config.toml
arch = "unet"
model = "image super-resolution model"
dataset = "regions of photos with short descriptions (Visual Genome)"
train_examples = 101725
image_size = 32
crop_scale_min = 1
horizontal_flip = true
translate = 0.12
rotation_deg = 10
task = "super_resolution"
loss = "l1"
scale = 2
norm = "groupnorm"
activation = "leaky_relu"
weight_standardization = false
widths = [64, 64, 128]
blocks_per_level = 1
block = "basic"
attention = false
upsampling = "pixel_shuffle"
init = "kaiming_normal"
residual_init = "none"
optimizer = "adamw"
lr = 0.0021
beta1 = 0.9
beta2 = 0.999
eps = 1e-06
grad_clip = 0.5
gradient_noise = 0.3
ema_decay = 0.999
steps = 40000
batch_size = 64
epochs = 25.2
lr_schedule = "cosine"
final_lr_fraction = 0.1
warmup_steps = 2000
weight_decay = 0.02
Rows from block 2, named by matrix and row number. Rows with one number belong to one channel. Each number is 128 + 32 x the weight over its row's rms, rounded and kept within 0 to 255. All counts start at 0. Numbers have three digits each. After the name is the row's rms in percent of the matrix's.
# convs0: first 3x3 conv (model.mid.0.convs.0.weight, 128x128x3x3), inputs 48-59, a 3x3 kernel for each
# convs1: second 3x3 conv (model.mid.0.convs.1.weight, 128x128x3x3, transposed), outputs 48-59, a 3x3 kernel for each
convs0.21 102:097156130209181145100118172160182075103135136108122106140164096149104162179150151167163177110158142089146143170120119128085142144159104097158139134091119139131139146113068044139120118139128147102126120141099066131157069094085092111183120167125077081133156123167059116121155075133148111131123144092117144184101070095148122135
convs0.22 101:128142161147161133079156160155113150163156102148103120127132122161178104193114175073173173126133114062105117098105115158139147104122100169091156143097085096204161148142117156156140202140129082196101134132123081138111110130151135163100085129084166086106144093145132183060112119145113114106136125129130054154133143108094170064
convs0.23 095:123107171143165123149116123197104189179123067192117091192122158125161104107136156125146187118176111161078115147078097158168076106151082148075073130181137121109082144114128061123143123107092123087114114130170102199121151142148130123080079098066152143188116168111129101104112148169141091063102160113160076174135095147117127122
convs0.24 099:159164146120111110109054104165123101146180077132085080123029124082165095156167169150141164118117145122130086149071184104148135087181090098145164121149098125105115232149082095083130131163094139166162052139109168150127135122111117147137145149170135158131139157185129120176096093145118180124118133134215167191061135171113165126
convs0.25 101:137123083089115132122188077094151111172160147133109126096192124122126132154142170170115119144105158107056174116125161105089117137148097146101125136124082156103203134103116172132112089067114189155101146138112199158160115147158115162128101084088080188117146142102094107165091164156093164124152126118120143079098189150127159128
convs0.26 104:149168163154147119167149126165145106069156096154130193107134120082113144129090160100140107189154104126184071143083167176097024134084182175130167129067146156087109196154130063106085082136112108178078107127140168133095091173136132128120169147101157114169117090133166168116118177118127151038112122118169127085136125144164141140
convs0.27 099:144115134136117090162140154062159151099109154158135113122086130125094079148124137166106090132169168130156139157112119113131120154126142125110135128117112091136119200185164130125153147164152133095096127154136111134190170134140133147096108150132120123071088099114148139140166110071119159165140120179110169072080102077158096115
convs0.28 101:087154129069168162176135111107085095125164101122106068083093129169129108176089131116131131143070124092085166057135104137132127137184144134094121159109112086136121109134123161172146164129139162209192157058129110217129123124157059132142204170146197122156126110165177131116164088064079143111183213089124101136133127112111085139
convs0.29 098:141085157084186145100114125085159103144096112149101126091103135128149153136165102092183105160182128119120139147119122135119147098156111118092133185080141124118108135110087050095161140154106108164090123130117060099157189132168142149178086170091107109116126109099122080086188141158076077170147097120124192088115089078142121104
convs0.30 099:091148140181140174132142105139137117087111185137071095145120080164135150162148088172070174146168175127110171106173116101208143142120150172128117067113131126121138071050128125118118079072081091056128062123132075140106104135153172163172201095123159117067185107118112098114094072126120116093164126168165109071134175116127102183
convs0.31 098:143125103099143172146144138051141125150115125111111119142123116167166092143135132120108174132142120116137102150139151190120109103130104135064124165124139142101167107177166124119199107149167073094151083148172153059121083130148152099085082103147125111143126081129112133145129178158138088085146098147078142124028126136114124119
convs0.32 102:080153090117153165121113151096134152131100081149151088125188131069148109144139149170150124136119118133187104174125128090174130164105118172172179126116126146095146148146152149134154098120145127088094092055108233118133141112162079073124070176119133118136120100175148146130126207135083112186127149181133087161124151164101093127
convs0.33 099:159152038152130155114144109143144144090171115129068067094101107096168113098121122095124150097135150099075102144163094075128180077181156084135155154146167141164140145123142093099105070098165103178162242135155148147176103163088133108180136096123150120145111134119100066174148133159122109135167137146165146130144139137150079132
convs0.34 098:106094140090119090131087103105119197129113126081129192095147158169149089103150115173076144135111130131070081126145181176068093120120105141161146119154113169128188155133107165151100115079144163126131087111161102110151135200169128102143161136143100135208122147133163135125156141118044135149141165134100188134078183099124119127
convs0.35 102:096137116127124110131173122134097216160140110136104089126187142104117102138158102116138094126046019170187111187135155111146133195156178107101116157102116099115071154138090077103122080150116100100162063155114091092239107129082136164094099136102184136131076157083129138129114118175139130160101084130173160105112077165139152102
convs0.36 096:113183177177079156136089161170126125117126094098214189068053121127104098157133042150110129108104115164173153124091166127091120047135108127132185133168137141124203083139119107104080170139050081090149092112142129123175146141144158130156189146118119114112156095134161167145138132105095143146103138172167165127073115131110104063
convs0.37 101:132100091168172154158099119157146118115145123152065093134144140181129143155163159146138143118116134087151130107134079068131064134145144142136152109128099155179153181082137137109170140157121099144106144096164138132119182082114145131176125116158202122097143154100125163152152115156073139134027125106107105154113132131133130188
convs0.38 101:173143168144106078080136121070118115169092113121142180138072229100131171126120151079094111037101106119138114140058151125162110122124102066142073113171131101168150147151103061101184153153112131126114169138175061161064106146188134130180115146101060225135143122191175176105129095093148119141153085046131161143187143149122196154
convs0.39 103:102143091114144070139118110126112094176145115113093139172152101108083125101121167128105121130117149085162125162220103105108159140119137156173109148202128077122142167168178137192105146157158165109105151114193132177194125111169158128129130165167134155171064095166125089124170148153136126082091180114144085184128134142151179153
convs0.40 100:092167160105167139179110161095128142128178079046143120098155144161115073101102138095073126155143096116109111118093128144109123074163162176147128157147108124108148106116161139132106122065093100095126069116160158117099101102158114101175167071128136175142093126153165106134159099170118058157133077063120124150147148094106186123
convs0.41 103:094177100140130104072111110163163174199142113134115141134185103140145099150196093149189127096147109150113167070146117139120160139100140087142112114102101129117134190132149194096130101117105105137124116184110153124133144113136086143117159148110133152151083118143126144092100165163124087193128188133131162123145156175111127102
convs0.42 098:112107122176126155180129126155066129166119097154129157153114109142056152106136157074090104094138170161059123094045178126074121153110064102165123086140082119140135143116153177140113148172201077120206160151066072116132136198146092116126132143146135085126139149090158164106141114177085201110181153132121116136109146071103100122
convs0.43 102:080153164151127137147086085112104128087134131166196202155131098166107162173121097120105147113157152102069124068116159118096123199136136146154120092123109159097146114134102105073138085129106101092157123109096178188155126141108166102131185092116086112122132103172162100162099187153094109127166166043127187127088119091107077134
convs0.44 098:174158110141118120157131099039144116112112112125108095065201126193174069150103160159131110174132145163146132108135123113156132149183171184116129130156171148175167159125172079190146126132128177097158131101175194142123165144151154097144176108175094132153137095182152143135118129135098115075142143100112098167115095114139105100
convs0.45 097:127113147098161151166081128130157097125119151141153158054097091117169163163147139119101173122113141123144117123087089137061134120137114116088190104084149131073104107168147104072128101140171152138153126210142144173134177123116175131152135081112099139121124169079113177149097113182141161177174140122136171235147140116165111139
convs0.46 101:151124125106211182149148148150142101161131092127119111149141143166144099140084131148141108154081149157109120120174134103143132153186081112091114120108067126116139108111200177139063160125161099181077155163113136057092114108093184140101158044167087107161120186088165094066133131147043114137070152125121144096132172131124132121
convs0.47 096:116115126159088125135109144131128144114086134145185221150167133170147141074102138130110117099133138140116074109120103085126157129150093135097178146140131112127117171069175113088132107176133107139152064073130092112095106169117112046179176143118127107130129177107154154111109150147149189105100124104101163177140136205155062144
convs0.48 100:195182146116137135142107136125148175124101060120083109155124155117106152144192117105143116102124089126149122167064110106138077099129147155142117119155105156099150164137141117078140124096107157102145131118144168117134121120092083138113104167156110132130097171097075153138158106101145087105114128172086104146113173154110149153
convs0.49 100:102120169123125147082168073153120098109146160190180114098156165163124107153153105111141123138125142132171128150114094080105123135138130176148144163136119123121140191151171125155133111175147122095175124077123095104121174123108112149132147163130146094098156111119183142130098139120108181113106120181054125169111087123081100113
convs0.50 101:206119116112152162080094168105109128108121106124069174212125137136129106176135126116131126154138135125135157083090148106073131059107136086143075127167158142153121177104141135160108113101189182139109116112138102115196141146077142116122084157098107124092120192094127167115070153135139106128136208129120114125113120125140065136
convs0.51 101:085163174110178139148200057106119139145157044163139157188123056172127116126162171169120101083075108114123097106105109087137121094109165153183114088194103172099133180096110094117202191101140147075102117161161132133146168155106107150159098133120082134191156171116106085140139109114114123109138189032118125143141133082179109121
convs0.52 097:106136103117169078172101143128135140131151098124115149144148096134131116155115078126145107092127124144116105147183191164098184205155157152120162090114097146161116141133131147124162162125107162130084112110114072145136077055195188155125154121073090115167112067147130117085144140119111134118118107124126120220174168155014128076
convs0.53 099:098123139149106120118165151151149123180086146019161124094166076038123180100126125161137142128127103161131054075149141099147162153136136172088114106107102089143154088116172139038170060144117115175114124150141081113150124148139144138128170158134145088095116144113101118077121139124115205141134142049143151174116142120106141086
convs0.54 102:105141144139105053171118063168108146088104103155136148168168101186111074101175092182133077150136138159140119112128122145085110128171148133107093093094133114088109145082183111105118122114127111127126123216130109079109149091164112123138149187188138153112129099117119062155052145174102065090152131133095078125117172112111148151
convs0.55 101:177124141139135148157143111073146050137127110118154103125147134148109108095134130161070134124097164112095115103130076077143083128159074103143209078128078138091129032102059125147171105145098107117091187072104135161112147134150178140174211117116191130119032068124110137132126121095128115127135126132098146120137094056103142104
convs0.56 100:139189182113119150121147111120096116087140147131201136106117175124095185120102163102143165111082113182132133177166132133058159112136154144106165139146099161123123122178140122124060169128141132108147121121106157121173160112093138219133185143108130121071120158121146116135107138105092116142104136128105146142123155100116120107
convs0.57 102:169101094243027182137120161144136184098129147184130112149132096097143104143117105124141148201116166127096106119138076179125045190117123144108093130135144090105151130150086143126158125125156130147118145128161160118114169133099082128086136100141130148157159162131137112142135159116150183096135146108170071183146116136118089132
convs0.58 103:152126135152119095148153165106145136136136161098127185101130113212091125160134173108067073152146114095234141146157086098072060153145155120126122099234161150201068123067150119019104097090084134100081104140096142177134173140163144103124107078112110154141152189122123123143114169107081123107155118105112095096097156105114114121
convs0.59 102:109138115150156143148135147079176101142106062141127124115087103102126172175160077063163100121064081085143145138111094088112080124115183178110153124053145129113129092109127120178162090121150109144104143106103145170068134180117131136125116146149110136137166182082181125080193147170138139130098100118146120132133117158102142071
convs0.60 098:096130129138113119070162116129104161131125137121164148074202165120058109096090167115117076145162145164097176112090155127065135117168130142081146150080161027092116131147119155147154123140139096134134147142156165145136112108101095127145151064150118187124142077062148136144109085121125096108145123154114135182132131141126118170
convs0.61 097:140143153062130117050139112102147162187176158184098090113110105089090128180198090165137057122197115152118099145143065163145106155173091156133140116208148171132171113125087161123136131123115109104136097118132090135097108111133133172116128153141167179156134105086136094130154075157126164150129171160121100111151171138066093177
convs0.62 099:142101148169151158163099159112127108137139104087086078129161127147169132110171167139148161099127180114148138191063113177123126131115141122118096125114173097191120149113122146071129149117116101125097169127124198176108125178086139121113141081134087178159175160075132133057184109182141135132096095117032120121133123094151133122
convs0.63 102:178105177207169113065136079148161113145174138115097137210148171145136142109132158058126167177149108150094116123125139152183152119099183092137162118146158101056136094118147147140090107136120140103146195119114202073201090133151081185099110153120190116157086134194149088139110115158094070085097113100105144119168179155139096142
convs0.64 099:107164126131101152057170099152148105140136143095116160120103166136133119152102106138106146087127096093106180099176148132133116132153191155132119067108129141133084133181143177121157153134132102126070132086153071107125106102124113113104135102085133135114106110143147125095120156110134138173128153121124157058082135094120122130
convs0.65 103:162115109156147162160148136070121109152158137104132079103171147149133145142148109147113140175164125074136162144118121152148091104181125099130155148188114128078149215111155153094126088108136085107111089113141110094120119158131172095143154137100105227102135102110120110179098114116122142109121172115079074071178143162112132126
convs0.66 103:118106139125143120116116105106112160120062110102139154125132132182120106114135101102119071162157159167238112119183140128155145176071150096125121099150153166093112191131067182109150117089146185088135127115105173130080082105088146175154148110176141184129100126126097134094163149101144145160085196128062114182139090089113141149
convs0.67 099:130143160104109086085118072146116106105093087140088116127168149165137167154125132119205088133106144175156130174157152133176134124107075118164133111111131067127139125062141175124139072185179082098204073116135139088121110162127118132133150099162101096157105046128193175136121146161117178087189154116123120189143122140137085152
convs0.68 099:088163090088143143169092057103181145108187136158181219116135121157102081138138122113166111164211082120144164104157141138138116143116108136138159189107094120127162097109166085140124137129142156085182112195204120122088123084117130162133074110111132122131159132151130134117165121056108131167176152099171104120161136136191144090
convs0.69 099:125149117059131107158134108062165092119150083123157165072132120147173108159117072100122126094088098114102090154141062151108193137053117156135124125116162087144146102152130181138076119120126153075130162110124102108143134090136129119162171050127120115087118147148127131152104136122123075103161136131120147112093148128149170123
convs0.70 101:123092142146079173131118130097159067099169157122115190128188167133131134142147120171139123117126165112185143121092140171088123133171164108147122101090114160099073124143128142071135144125154108146132110151113178166176174140065190092186155154100080088105139106093129164136077136169133149130161108119139120170192135141128120123
convs0.71 100:095135123122117176140084117102040166098098126122122158138134131150126130114152167079134188155093135176105130092188108133174135102082171090187122097098120134056120076138176100076129163192119142110135150117098156100141146062064092088159081161090148141154083064167125111120122169128192135177142129119136126029121113118156093078
convs0.72 097:158104096125216135165107143104079051112074142041129150131095135149099123108139136107094173095162155115120089112073110122061141100119143106153081159077163132165132133165146165105131090145096117131149131107175141149156079189088210086130124122128193147145132128135127153143128108158141140127082119089124119154122138145181092173
convs0.73 101:135156145176136138098067085097113131153115111139086100115159126125115140076115115134087134055084101136167174143109124133144124123174110104131131144071138132186142114132174143124109120103063128130112121142118142184135129163118169147144118116150112077177114162080108145111117108145101118144164165183126118123147132162107115195
convs0.74 100:116205120119147115192142122173126108140141184116126105101118132127142103119138157149128171125097185151155110124139155128153095103108128078158173151159148130100094095107142166112193088098124136111083101094114165098107092096076128141127126119158122115125091084139158166105167153123097147125168139172130189116102153114105103137
convs0.75 097:130158158116109116123187076159126204095103156162096155108156112097110133128141162169153129140108105117144127117144106087113103109138134152129125163153142134179146146157129192169148132201137077068122088120142151131179161159071115102108178109126203118125088127093094152139166120134152133135120112177124127092128133113121129155
convs0.76 098:052062134144199157143109141119146123080151101160105158093126095133119105116165146104170124189106140119105151161189092151157089133134107147086043124138118028146114104150095091153124142138155171169180131128154114105148169147106071138069116174118121160161161138109189109086157182129112179146123139162201163131067145116121146132
convs0.77 100:135135140158098153123128100163135170143119088105110147180139130145072095181116096151166127079139095162105062109083097143130148117092116106117200100108163149139181166183135121161180134175141089128166186169141128114157079121116154158097064133119133122068163118122180161059177127173094155179174189133129116133134110152075104084
convs0.78 099:148073146177174107137156113075161117151106149134108098118060128173124116153119128150147192141096085169157150061152142175141052135099151137106145173113055153105144134143072126124097171117115079109084121106094059097190102103137189159150143110158127122113180075126124105155124137059171120173100083177156112159103140130101183169
convs0.79 097:111077125122069147098128142167155123093127124113142157139136101166110154096156101125130145145156118160155123129118108088087161138136093102133143185139111087117066122084130122157121083148060186150128117160145168109088158133075117123097204108167179117128139127133127156077145166059083131096074078107096162086133078126102119139
convs0.80 106:152151123234130143052168110184131125141135098115140126091148130103115109169113137151074113134107129101122143139096102120149154117134156144124136174136149149178115138106171175168084129182133174099123150138114123104154126144157140144116120117140089125131150114108132110143120175105067174118172103170091153107140126115099173131
convs1.21 104:082177142140119153140130082139136117127102124163200178200092127136164104144083126188115081132114094094130128141158184116131107134086123141171153092196130102180062117136068134097059154175121152112161111142113119100090091056135123171086116067105081166129061137146175172118136192124080140151148097146099140089162149078123087123
convs1.22 100:133110078124062095193127102174128131120090165120128080136109129155114106183172104136079188099138155107160124114158130069073139163097072105116095146112183096141159126155163185148101130154122062030121060162214132151141123148155155133163106172123090134114112219127108156137107114161108155059157146062141109173100131128143129127
convs1.23 099:094162128109103167141114095082147156130104107162165150108154163094127158093164146139146180107115056149164114099174123132134129132124088147100111133118128162149118131177148105131103188204167115097127098099125084145092106087122118132147129121144095103117103086096110111186128119070103157113127100148145169131123127097103153191
convs1.24 096:187122092092169149159090119079081141128129127128086122142138148150106199122145195164177093118179117121182133143157114124105174114131129110179085156162121109137095105145115181104124117143094178101095069085143112139137158107140092141089101162146171164133131084130154154143083135050038152090034132105106103151090108054142093164
convs1.25 101:160113180102119137115098128151108186108089156170150107111180127109063115195156086160083091067123135133127166110149122127167122140170120137135137133112124098143100100139173128170110122146112159171134129170145096159220101168131173120096121130093116054137130101203091111108226158100085115139138129132133095165101152071105158165
convs1.26 102:144108194148110132092101105176128155116151161083147109102115111140123105117142164135106125134109141108132122149165105109131125186132124127194103167142068091170115085122132173108131147120080114162163095074132097131135111128097133119105089153113138137135140082172162107070159111127141176161113105071151146125082180144116163171
convs1.27 099:105158233107126122167097111130139165188137179107081125150105135135178155143121135132131106141149146118087179073116080088096213096126155178116133135145160087068124160135083138138130136127126119139155105172145116158180087158216134132138138192096130166145125178145161079134129149130118132112123162157085136065044180139098104103
convs1.28 102:156076098125139136145174117102107128159099136168080149109126114085116134119139160077082127121112085174128114109120136148190136128095140155102136193109111136062139112081100126077096108154121119128139140185079123137131104118171062111163060130090119138199083157074187139168127105069088107108119099117166118103147136136127138165
convs1.29 095:167178163142138198104134146063176175083133139193149109107077150142093150140152151140126090142180156148169117155149121151158094106095073103180071110095121119181162166083182132186091115182130097123113103121198137136125123104068162112152091151112117125127113151088101185102150141116169137103159159081148134092154151124095115088
convs1.30 098:104110131112130144117134129103107125171176192062081159128159179155136089152131116135129161096100101135095075064080128125131113139164093108130104167136142100068107179166134177136147082074130115154123133107117116103135134181116150124099123157138112194189101176133147147118167096059168102102128151154158093110122143154120127121
convs1.31 097:209138165090139143141112055136077167168165101135061133104124113134071123126135113127125096133086112161183144136146155099160110183107163102096100114146128166132172124119134064142140092180135122172117163120111063142143149176129101186133135151106119065133251142180140157134102121129098184138149154101062162071106118089176120153
convs1.32 099:176132094128145151069133127146182187123208120053147149101122129079218148125122088112119157171167141101134100145090112136102154099128098138106114104135217166096139057137105166076109136123107139139188117093156158121062150111146171146151122132140048106143131158165098189142182155180141054167123195100128097101113102154217160144
convs1.33 098:130094167187119100120134141122119134205125130130093123150084179107089103104105153103156134145177157167122077157112116193142153146118132123110124182150155142202111188154154136057114092123150048154179144115153098081154153101162142132144125124168072075119104124079115160096140085108096087113127161175169097129087103078188099153
convs1.34 099:177156101140155170128114094137169087128132074136110137175111076139135065085139148157089119109078150166130130101132102110065137101122141118131122082093129096094117169171165087084122117124137127129140152126124181102098177147054119109088172118119116187173181180129138061143156141140150106104091144151094099138161125107115148150
convs1.35 101:124137157128167165113175094166109098153114034127095050105141144143112146158175087114122154084117120162162117157095113113138134151118080090103144134033057121074163162115083085103133167096123103158051139120093079160111179109106118095134118140113077133151067069099116187164141091103130095152130127079152111178084108102110124121
convs1.36 103:103106145156155150168131126129103139112120086154104139129191151151134169171117180125133101087139129145091147086102129178174118146137158163106135128127078108162114128130154125104187103120095105148125129127153104146068220131106112172150112139123164146191178084183153107144176145091092126173131136123104156109148136119136152143
convs1.37 098:115124064132149119146108134124113150115081131101087096104127162138095109101114122062163148142117128149100091095078176158117198179090138143141078098179081097045167123094099111152114126137179148121106159092125184159086137139138111153105134132099151172120157118135160159121123106069110144117166153137131125167125085109091107130
convs1.38 100:155059062099119143178067142106128149075174084179176135152091171137065077133106195160157128137116080118097060104043120103221166159140181119141088100127171110131124062172132140159112160106129127150178188128153196116153173129109103110137136157108153175106108167118069197094138136137126161146118110120184097130163199138125123110
convs1.39 103:092175129148127121133077104132112136124130180153066144118074062110175105087136181202129180137137066105080079099198161184092086088113090137122111154115135125150138060151153146201133120133151092127154100088145152137131117160155213148116164090119109166161119146138148147104125154137142141110148112105145190095125169140156138143
convs1.40 102:150158172126116132161090095134106182161082079167124165087122103122113148108140160122125120156151155148144101074143084089176103181127123101117160103139141099189090151087092115195124160096103085161156159097138160138094091134137085148145138108158107185126150132098090155156086169169087163068115112085205124159101150123123123130
convs1.41 101:174138105119207120094091091103160103201082094098104134155141125119115092109032127102225138145178141065126118099177164158146123063163077106155125176127115155104100069082177141150136103114170062100170076134134131109169119087115142126106113137141117102074103132147103083154114122098141134095039109168115102163160105130079066176
convs1.42 100:098077159200122112119142114130152148061135140107100120053189200168117104113169110137151130130144123138150173137149117137144083114145128133091133157146121168118156077123101104067117153132123126162121123127085137125081145161132130141076133091151198156123109101111169081123133159139139130116110179141082186156178099103126137146
convs1.43 100:124180143138132107177142155199098143145107094105120148131117132134054145165124188112190153125134154131145090094054176086108187188111121108113176103152132118049150118101129147109133133065101104125062080126084124104174165071127059097174155158152143124159141114090181146090143106083119123078142117083104112066094150115102142094
convs1.44 102:156164114109161141144159160088119061132186145141088160153129125143194141120075083100153158138196108144087137189119042143102166131190109145154116079100132144172093168105107113146128096137139090168180144117139100170144147127122119123126122090113129137101171090168081105113145064105098098171088104140148120068210154078128132129
convs1.45 098:051125164078148139066163117143181161134142142090130125105109114134160133193130173113106228128173141154130164126133118128164063222160107097119138167105100115138107123162159130131111116156159141188089135120184070124148085131157100145150132163122202109110100166146137183131149140086127112076135078097126098120116054156104144097
convs1.46 098:092095114121067148158146165089089128159179135144097120161164082173195090109086159088111122113117146126201188163143075089144149094117119165135152080174120181136116111177120159112105082081109162130102173163141110174140118147127068154155161117129154187118128164139140147150085130239121143120150112113138138136111159100110217108
convs1.47 102:121130119123121135101077150132136134098171128127106087098136142127119150132128133125127123110058114094129111065128116082136180094140128094123117137198138100171128133141097167139049122131133122114079178112146128125072135106064137162148164097112109057123116134118119146091133108185147104137154107070089086143095091206135093135
convs1.48 100:153042069139075127140213106136223147120051116155169124132168109147091134147099106140129157209104154106144126096182127118199159103115172175145133105153119143108157110154138109134070154086077104129165120172143121202182180168148100118160159193135116120152148098107089171102146186085121101171123132155084104113095065152173115094
convs1.49 100:115175190114134115114149189149109146120185107142079145199094157112163125147119132151108134128201104143131129156120145171104086119124149129117144159089125098125148143108180162144153144120101153119126192133108115125077203113142118129128135128080124086113162177207087123104133121175110122133151142158122075145069163090129108164
convs1.50 103:131138118166112138120055135156123133104069113157110140174163154141128099101144119089086134068174137095172099096086162194125132082152163165130140110099131114111125135183145089136104104134119144116085168122144139144127072157118086136155168124110182166168072172137114179118113091137116161144093134158121145161130090129128140136
convs1.51 100:174111147048134167096123088112142173097154061164187097078162160072126126179070172132156135097088131118088117073136128138090143124068075090113119086107131111079123143159107139130173092113067076133184096118161129169062147130123157124160066118081128158148105146136153110094150156122122163084084155169116123121123085153113093131
convs1.52 102:085143165096148086155167046153157115120157119131127062105147110129136067136126157218176150134133129190149126110117149099084115140100126155107117155096197125091161174186088253143108182125136129115117110166082120097128162085165168085135144082144121145089110141181107099124160110115105144142156092141136127149074190137104153082
convs1.53 102:140095129152149089188072075081158060136135115091149182070142125141060184088129103108135088114161158124179163110105131097101153166079117143105059148140095119160148145125095177090172126146072129138124168088110083110088035074131095112105166131137138129106144105132117084089107153147079162137115143150164101125124123106143139145
convs1.54 103:099105087104073113144091091140172140125139157163130128088187104115122157134071129111112079143123139100079107170142084172157124113124139208128128147102107066144046128085112166153139152133108112125138146116132099116089063126090125123137184153126077117154186139124103148143112175128122101120170119118086106181096127118164051144
convs1.55 099:146140108132171188130115137122128109166112133144158147090125108101139120159162134103147080078138158088104159113076116173138121141168070082133086138133116028091072131127181109107119148126075132134164107129126109138144169125133180125078095097131163127124181149098196165157149097104159143123161108124090139070176106122096066078
convs1.56 100:121122119090136072177116074144115123091189096137126095168172155108069167137138090160113123178110135097129108174153152143121140087123114161106088135105149183150118149090149113196061104155094093156109086127140123164149146148120143136135101156125197133128151040138177118138131128129095123180074068088074067139129152143123137147
convs1.57 098:070131077134142137137132159137092102116126184178138137110136079095106162118128161135102166133102140088154126114213131119177166153121065150128131178101058160133152138126090146092149141141124134120102123067142127144053191178116159129136140115118061135108090126143106125134139103152126112133127110170086117130142184136203154095
convs1.58 095:127122117151176095139088095117108130131084097119162091106042026161112087113112096119126100136112151098083093148136162150039123136151106133058064194121100141116096154110146166140163127186122124122110091116137133102102143080105115109132136082162126125135137116132121115157123126089081146130175056141079128130142145112173113127
convs1.59 096:157191117101173113084205131084135132137151179131079149148087126134161121189166109091193139119131086112109190131137108139176107140127113099173109171100165119105108068107116120167135091109143077111135122188076157111127104120116158115105125063134117146163125104135108159085118121140100135114094120203153157134113107121138119158
convs1.60 099:126154113147148092120070173151134101172132143197108124182159114141142077122152123134111090108163119107086112088127093164145091209128140126160104144193069055124111144109140109104156071123147126183155122066076140162137116133106166201163124101135154103126143097121141172128158110112148136089125115138118114134203130137089128074
convs1.61 100:127159123133117149136129161224169093111084061103069134156096098164112108198147105118125089159120154125139137054081147110102110126053126159155156156156106108140122151146129138086118206104124130085147118110106178165135163058079122129137104119117107177068116109115058055143129123147171087097131114123136169102129083114075081131
convs1.62 098:115202127078115121123099164129072108121143108073118139098195186117137127142126112128153173124069130064121186152172142127134116044146114096094106057092113129097175103126168109124134146179130127138150133121099165146132150100156128117182177106148073119063138159079157129131133103169135148126134128116118153129160078169137149108
convs1.63 100:121108070107104069126143146116103171165096171149155125153096152169042153132114074135174161119138107153129139145140131135178141179098060142087085109108072132133120125077061158089100149107122141139127155127123073132171120098111121120101114097113160094058086129145066100142099102114094188111155125121130127134138142106172114091
convs1.64 101:134088133096148149111113152113120116062140111149113135206074086102135134177100107122174130168148098151073173099153110108158095169151118089135135155193158131170141089087159181121096152128171059128099114082163179108120110139174165102109136093073130089113207144083108065104115150120131179211089072171115092150122087113133097144
convs1.65 098:152102105120106098194146122095165109095137174126175171120143175174128167177106170082138124159149166165169115105137173128166110162185214096110150143142167138150098122198136086162109131160154180154113149161093149153138115100095177129107088171124143105122076147117077132124117149138128110165084123083126122160127152119119128150
convs1.66 097:105130129118143096155119173181124099127130093083090118105074143128133141140087141182117126156141143105163162114144095158133126185131106112136113146135133126121116116100115108118169143110156146148137091110147139085096127195153142095157112144089154157184105200131168152134096070118128158144098110144083114128148097138136094146
convs1.67 098:106109133085115146156093126138153155136193122086105151088071143178140133122113114131118089165159072118106221114094132076100167064128107152101128180159157098063105183178079141144115143119064098141177162165116127095127165134127151121144123148124117114062147126122143133108096154079148139152096137117127119178147095123099141096
convs1.68 097:175140113179126100126064161079116151171109153071114186176124091131141062141193139140150080104153187089108144118147107137112122124102180128097132146140129142133125077081102108107039053141157155107154188125147160155108105119137112150101151079090138031193129137106106099163130136110117108084159155107145116111146070150131156104
convs1.69 101:160170064153126117084087144107094096145151119172139176119084096130136135109103116128124204132060154107058095095106131147093094148101157105113168093139150170127154098095095105096123140168121117121105111117091139144200074162135075202166144161112127122110145081110049181044116165130141124072084192127096118134187134166050181151
convs1.70 100:131157152107152107129123102101116140137106112095152127103124113172115157115146142107130115093145111151077073095119131136120141125169073077085117109168129161176153098132137158093122143172062139146100154163114126098178120117155104068135098179087144108088129126107106122099151058137161108118045185158146141123107109147171163124
convs1.71 099:125116151100111128057139123121137147131149132090132141109145135180094123092105107131117117090115084148141168088103189127128129140187161083107180078076207073110145154131065158133088116121114070069100117108127103157182151119086090113127128090086097109158116117165177124092134115148133082123083085086107160104170140162168103136
convs1.72 098:186122094163105123047111135078119115161125149161125075075104043059100146149105107132194145141130103138122140147139183131168133116121079142123134107154145108160141132140138081120110126086160144138139168147099150185084193133159185139129141161127129112076119167085130149103093187151130116160115119104129093194098159104111145129
convs1.73 101:133201125141158129149126146126076168129151129128140137104137144112149098153135063160123182133113075204117116152126080154145107090114130120113086127154156143131180149113120124129118093097132093137151107092148152130116149139147089072104114081155126116073102151085144164105113154166170139195170086087114204186073077145126089134
convs1.74 102:046145100109137063137137139131133120140083108094058220110128140087123129138122130068042148159137110113149147118138128144087132096059092114132198157163102100138113101165166154121173162119082111156130136101127166078117175086171175145104096135152083097134149153156056123087111106108174068159198138111086111106103133108116021155
convs1.75 099:106127062067114083154126143151092139057150146106141083097078107118111230165127138165176161112186135105141104112133100127145116148135105095127101116067132148158122100100161165110169167072138098142146098097153177112105160122090123092124180164160175114111112146134083084138133070172115075084062115176163043098115156126138114108
convs1.76 101:123146139183065096216122190129123158132094133140143099105159128053110142117100106081133140143108166153176194098084115171157124136131138154133144118162170114191162114143107076113112133147139129121188121105112145124149035208171101130120201112170065097171087116105140091155154163127138163142136109143151185158153120133109101102
convs1.77 099:157116065164089177164096123065110106127135166089121092139149125187116111131167107101057132066105116130131065143147120103176173156090136131096124102131153140114110076139173142050104222147088181109167184152129079161078121155073123112131158153121124118155135114136151104059117167159127130170090141152145128150158186131063148114
convs1.78 103:102097102123103123158086138159117129148139153135191156101078103148125139074049067097032152151151147086110120108149077103130112121076122129102148164137130088087127158165160154123162146167102124148130119128132128107131132169142177143088135059112146159128107145101125094128210117159103131182123118127189148142124133116107133132
convs1.79 097:102116114129191101129088111144140088151192142154119106139205162088134155136155121090101126132130103112169164119138192118101111123149066097146182123153105178117102125146097121133094128089171138048140119102068151196136055139121185106138166085073088132097185146124150077212086140160107193156121100108126143150183102079159123081
convs1.80 098:123147127094074076161046114075160090091161151150040142119107143123136139130148142131068177103172159141109144127105141138149128105156163143113126121126075188128125098078139153121168134158136150104145184131114096086202123158124116121109150148152140104133111136072088100144128119100102123120139063139135101112163152137123123101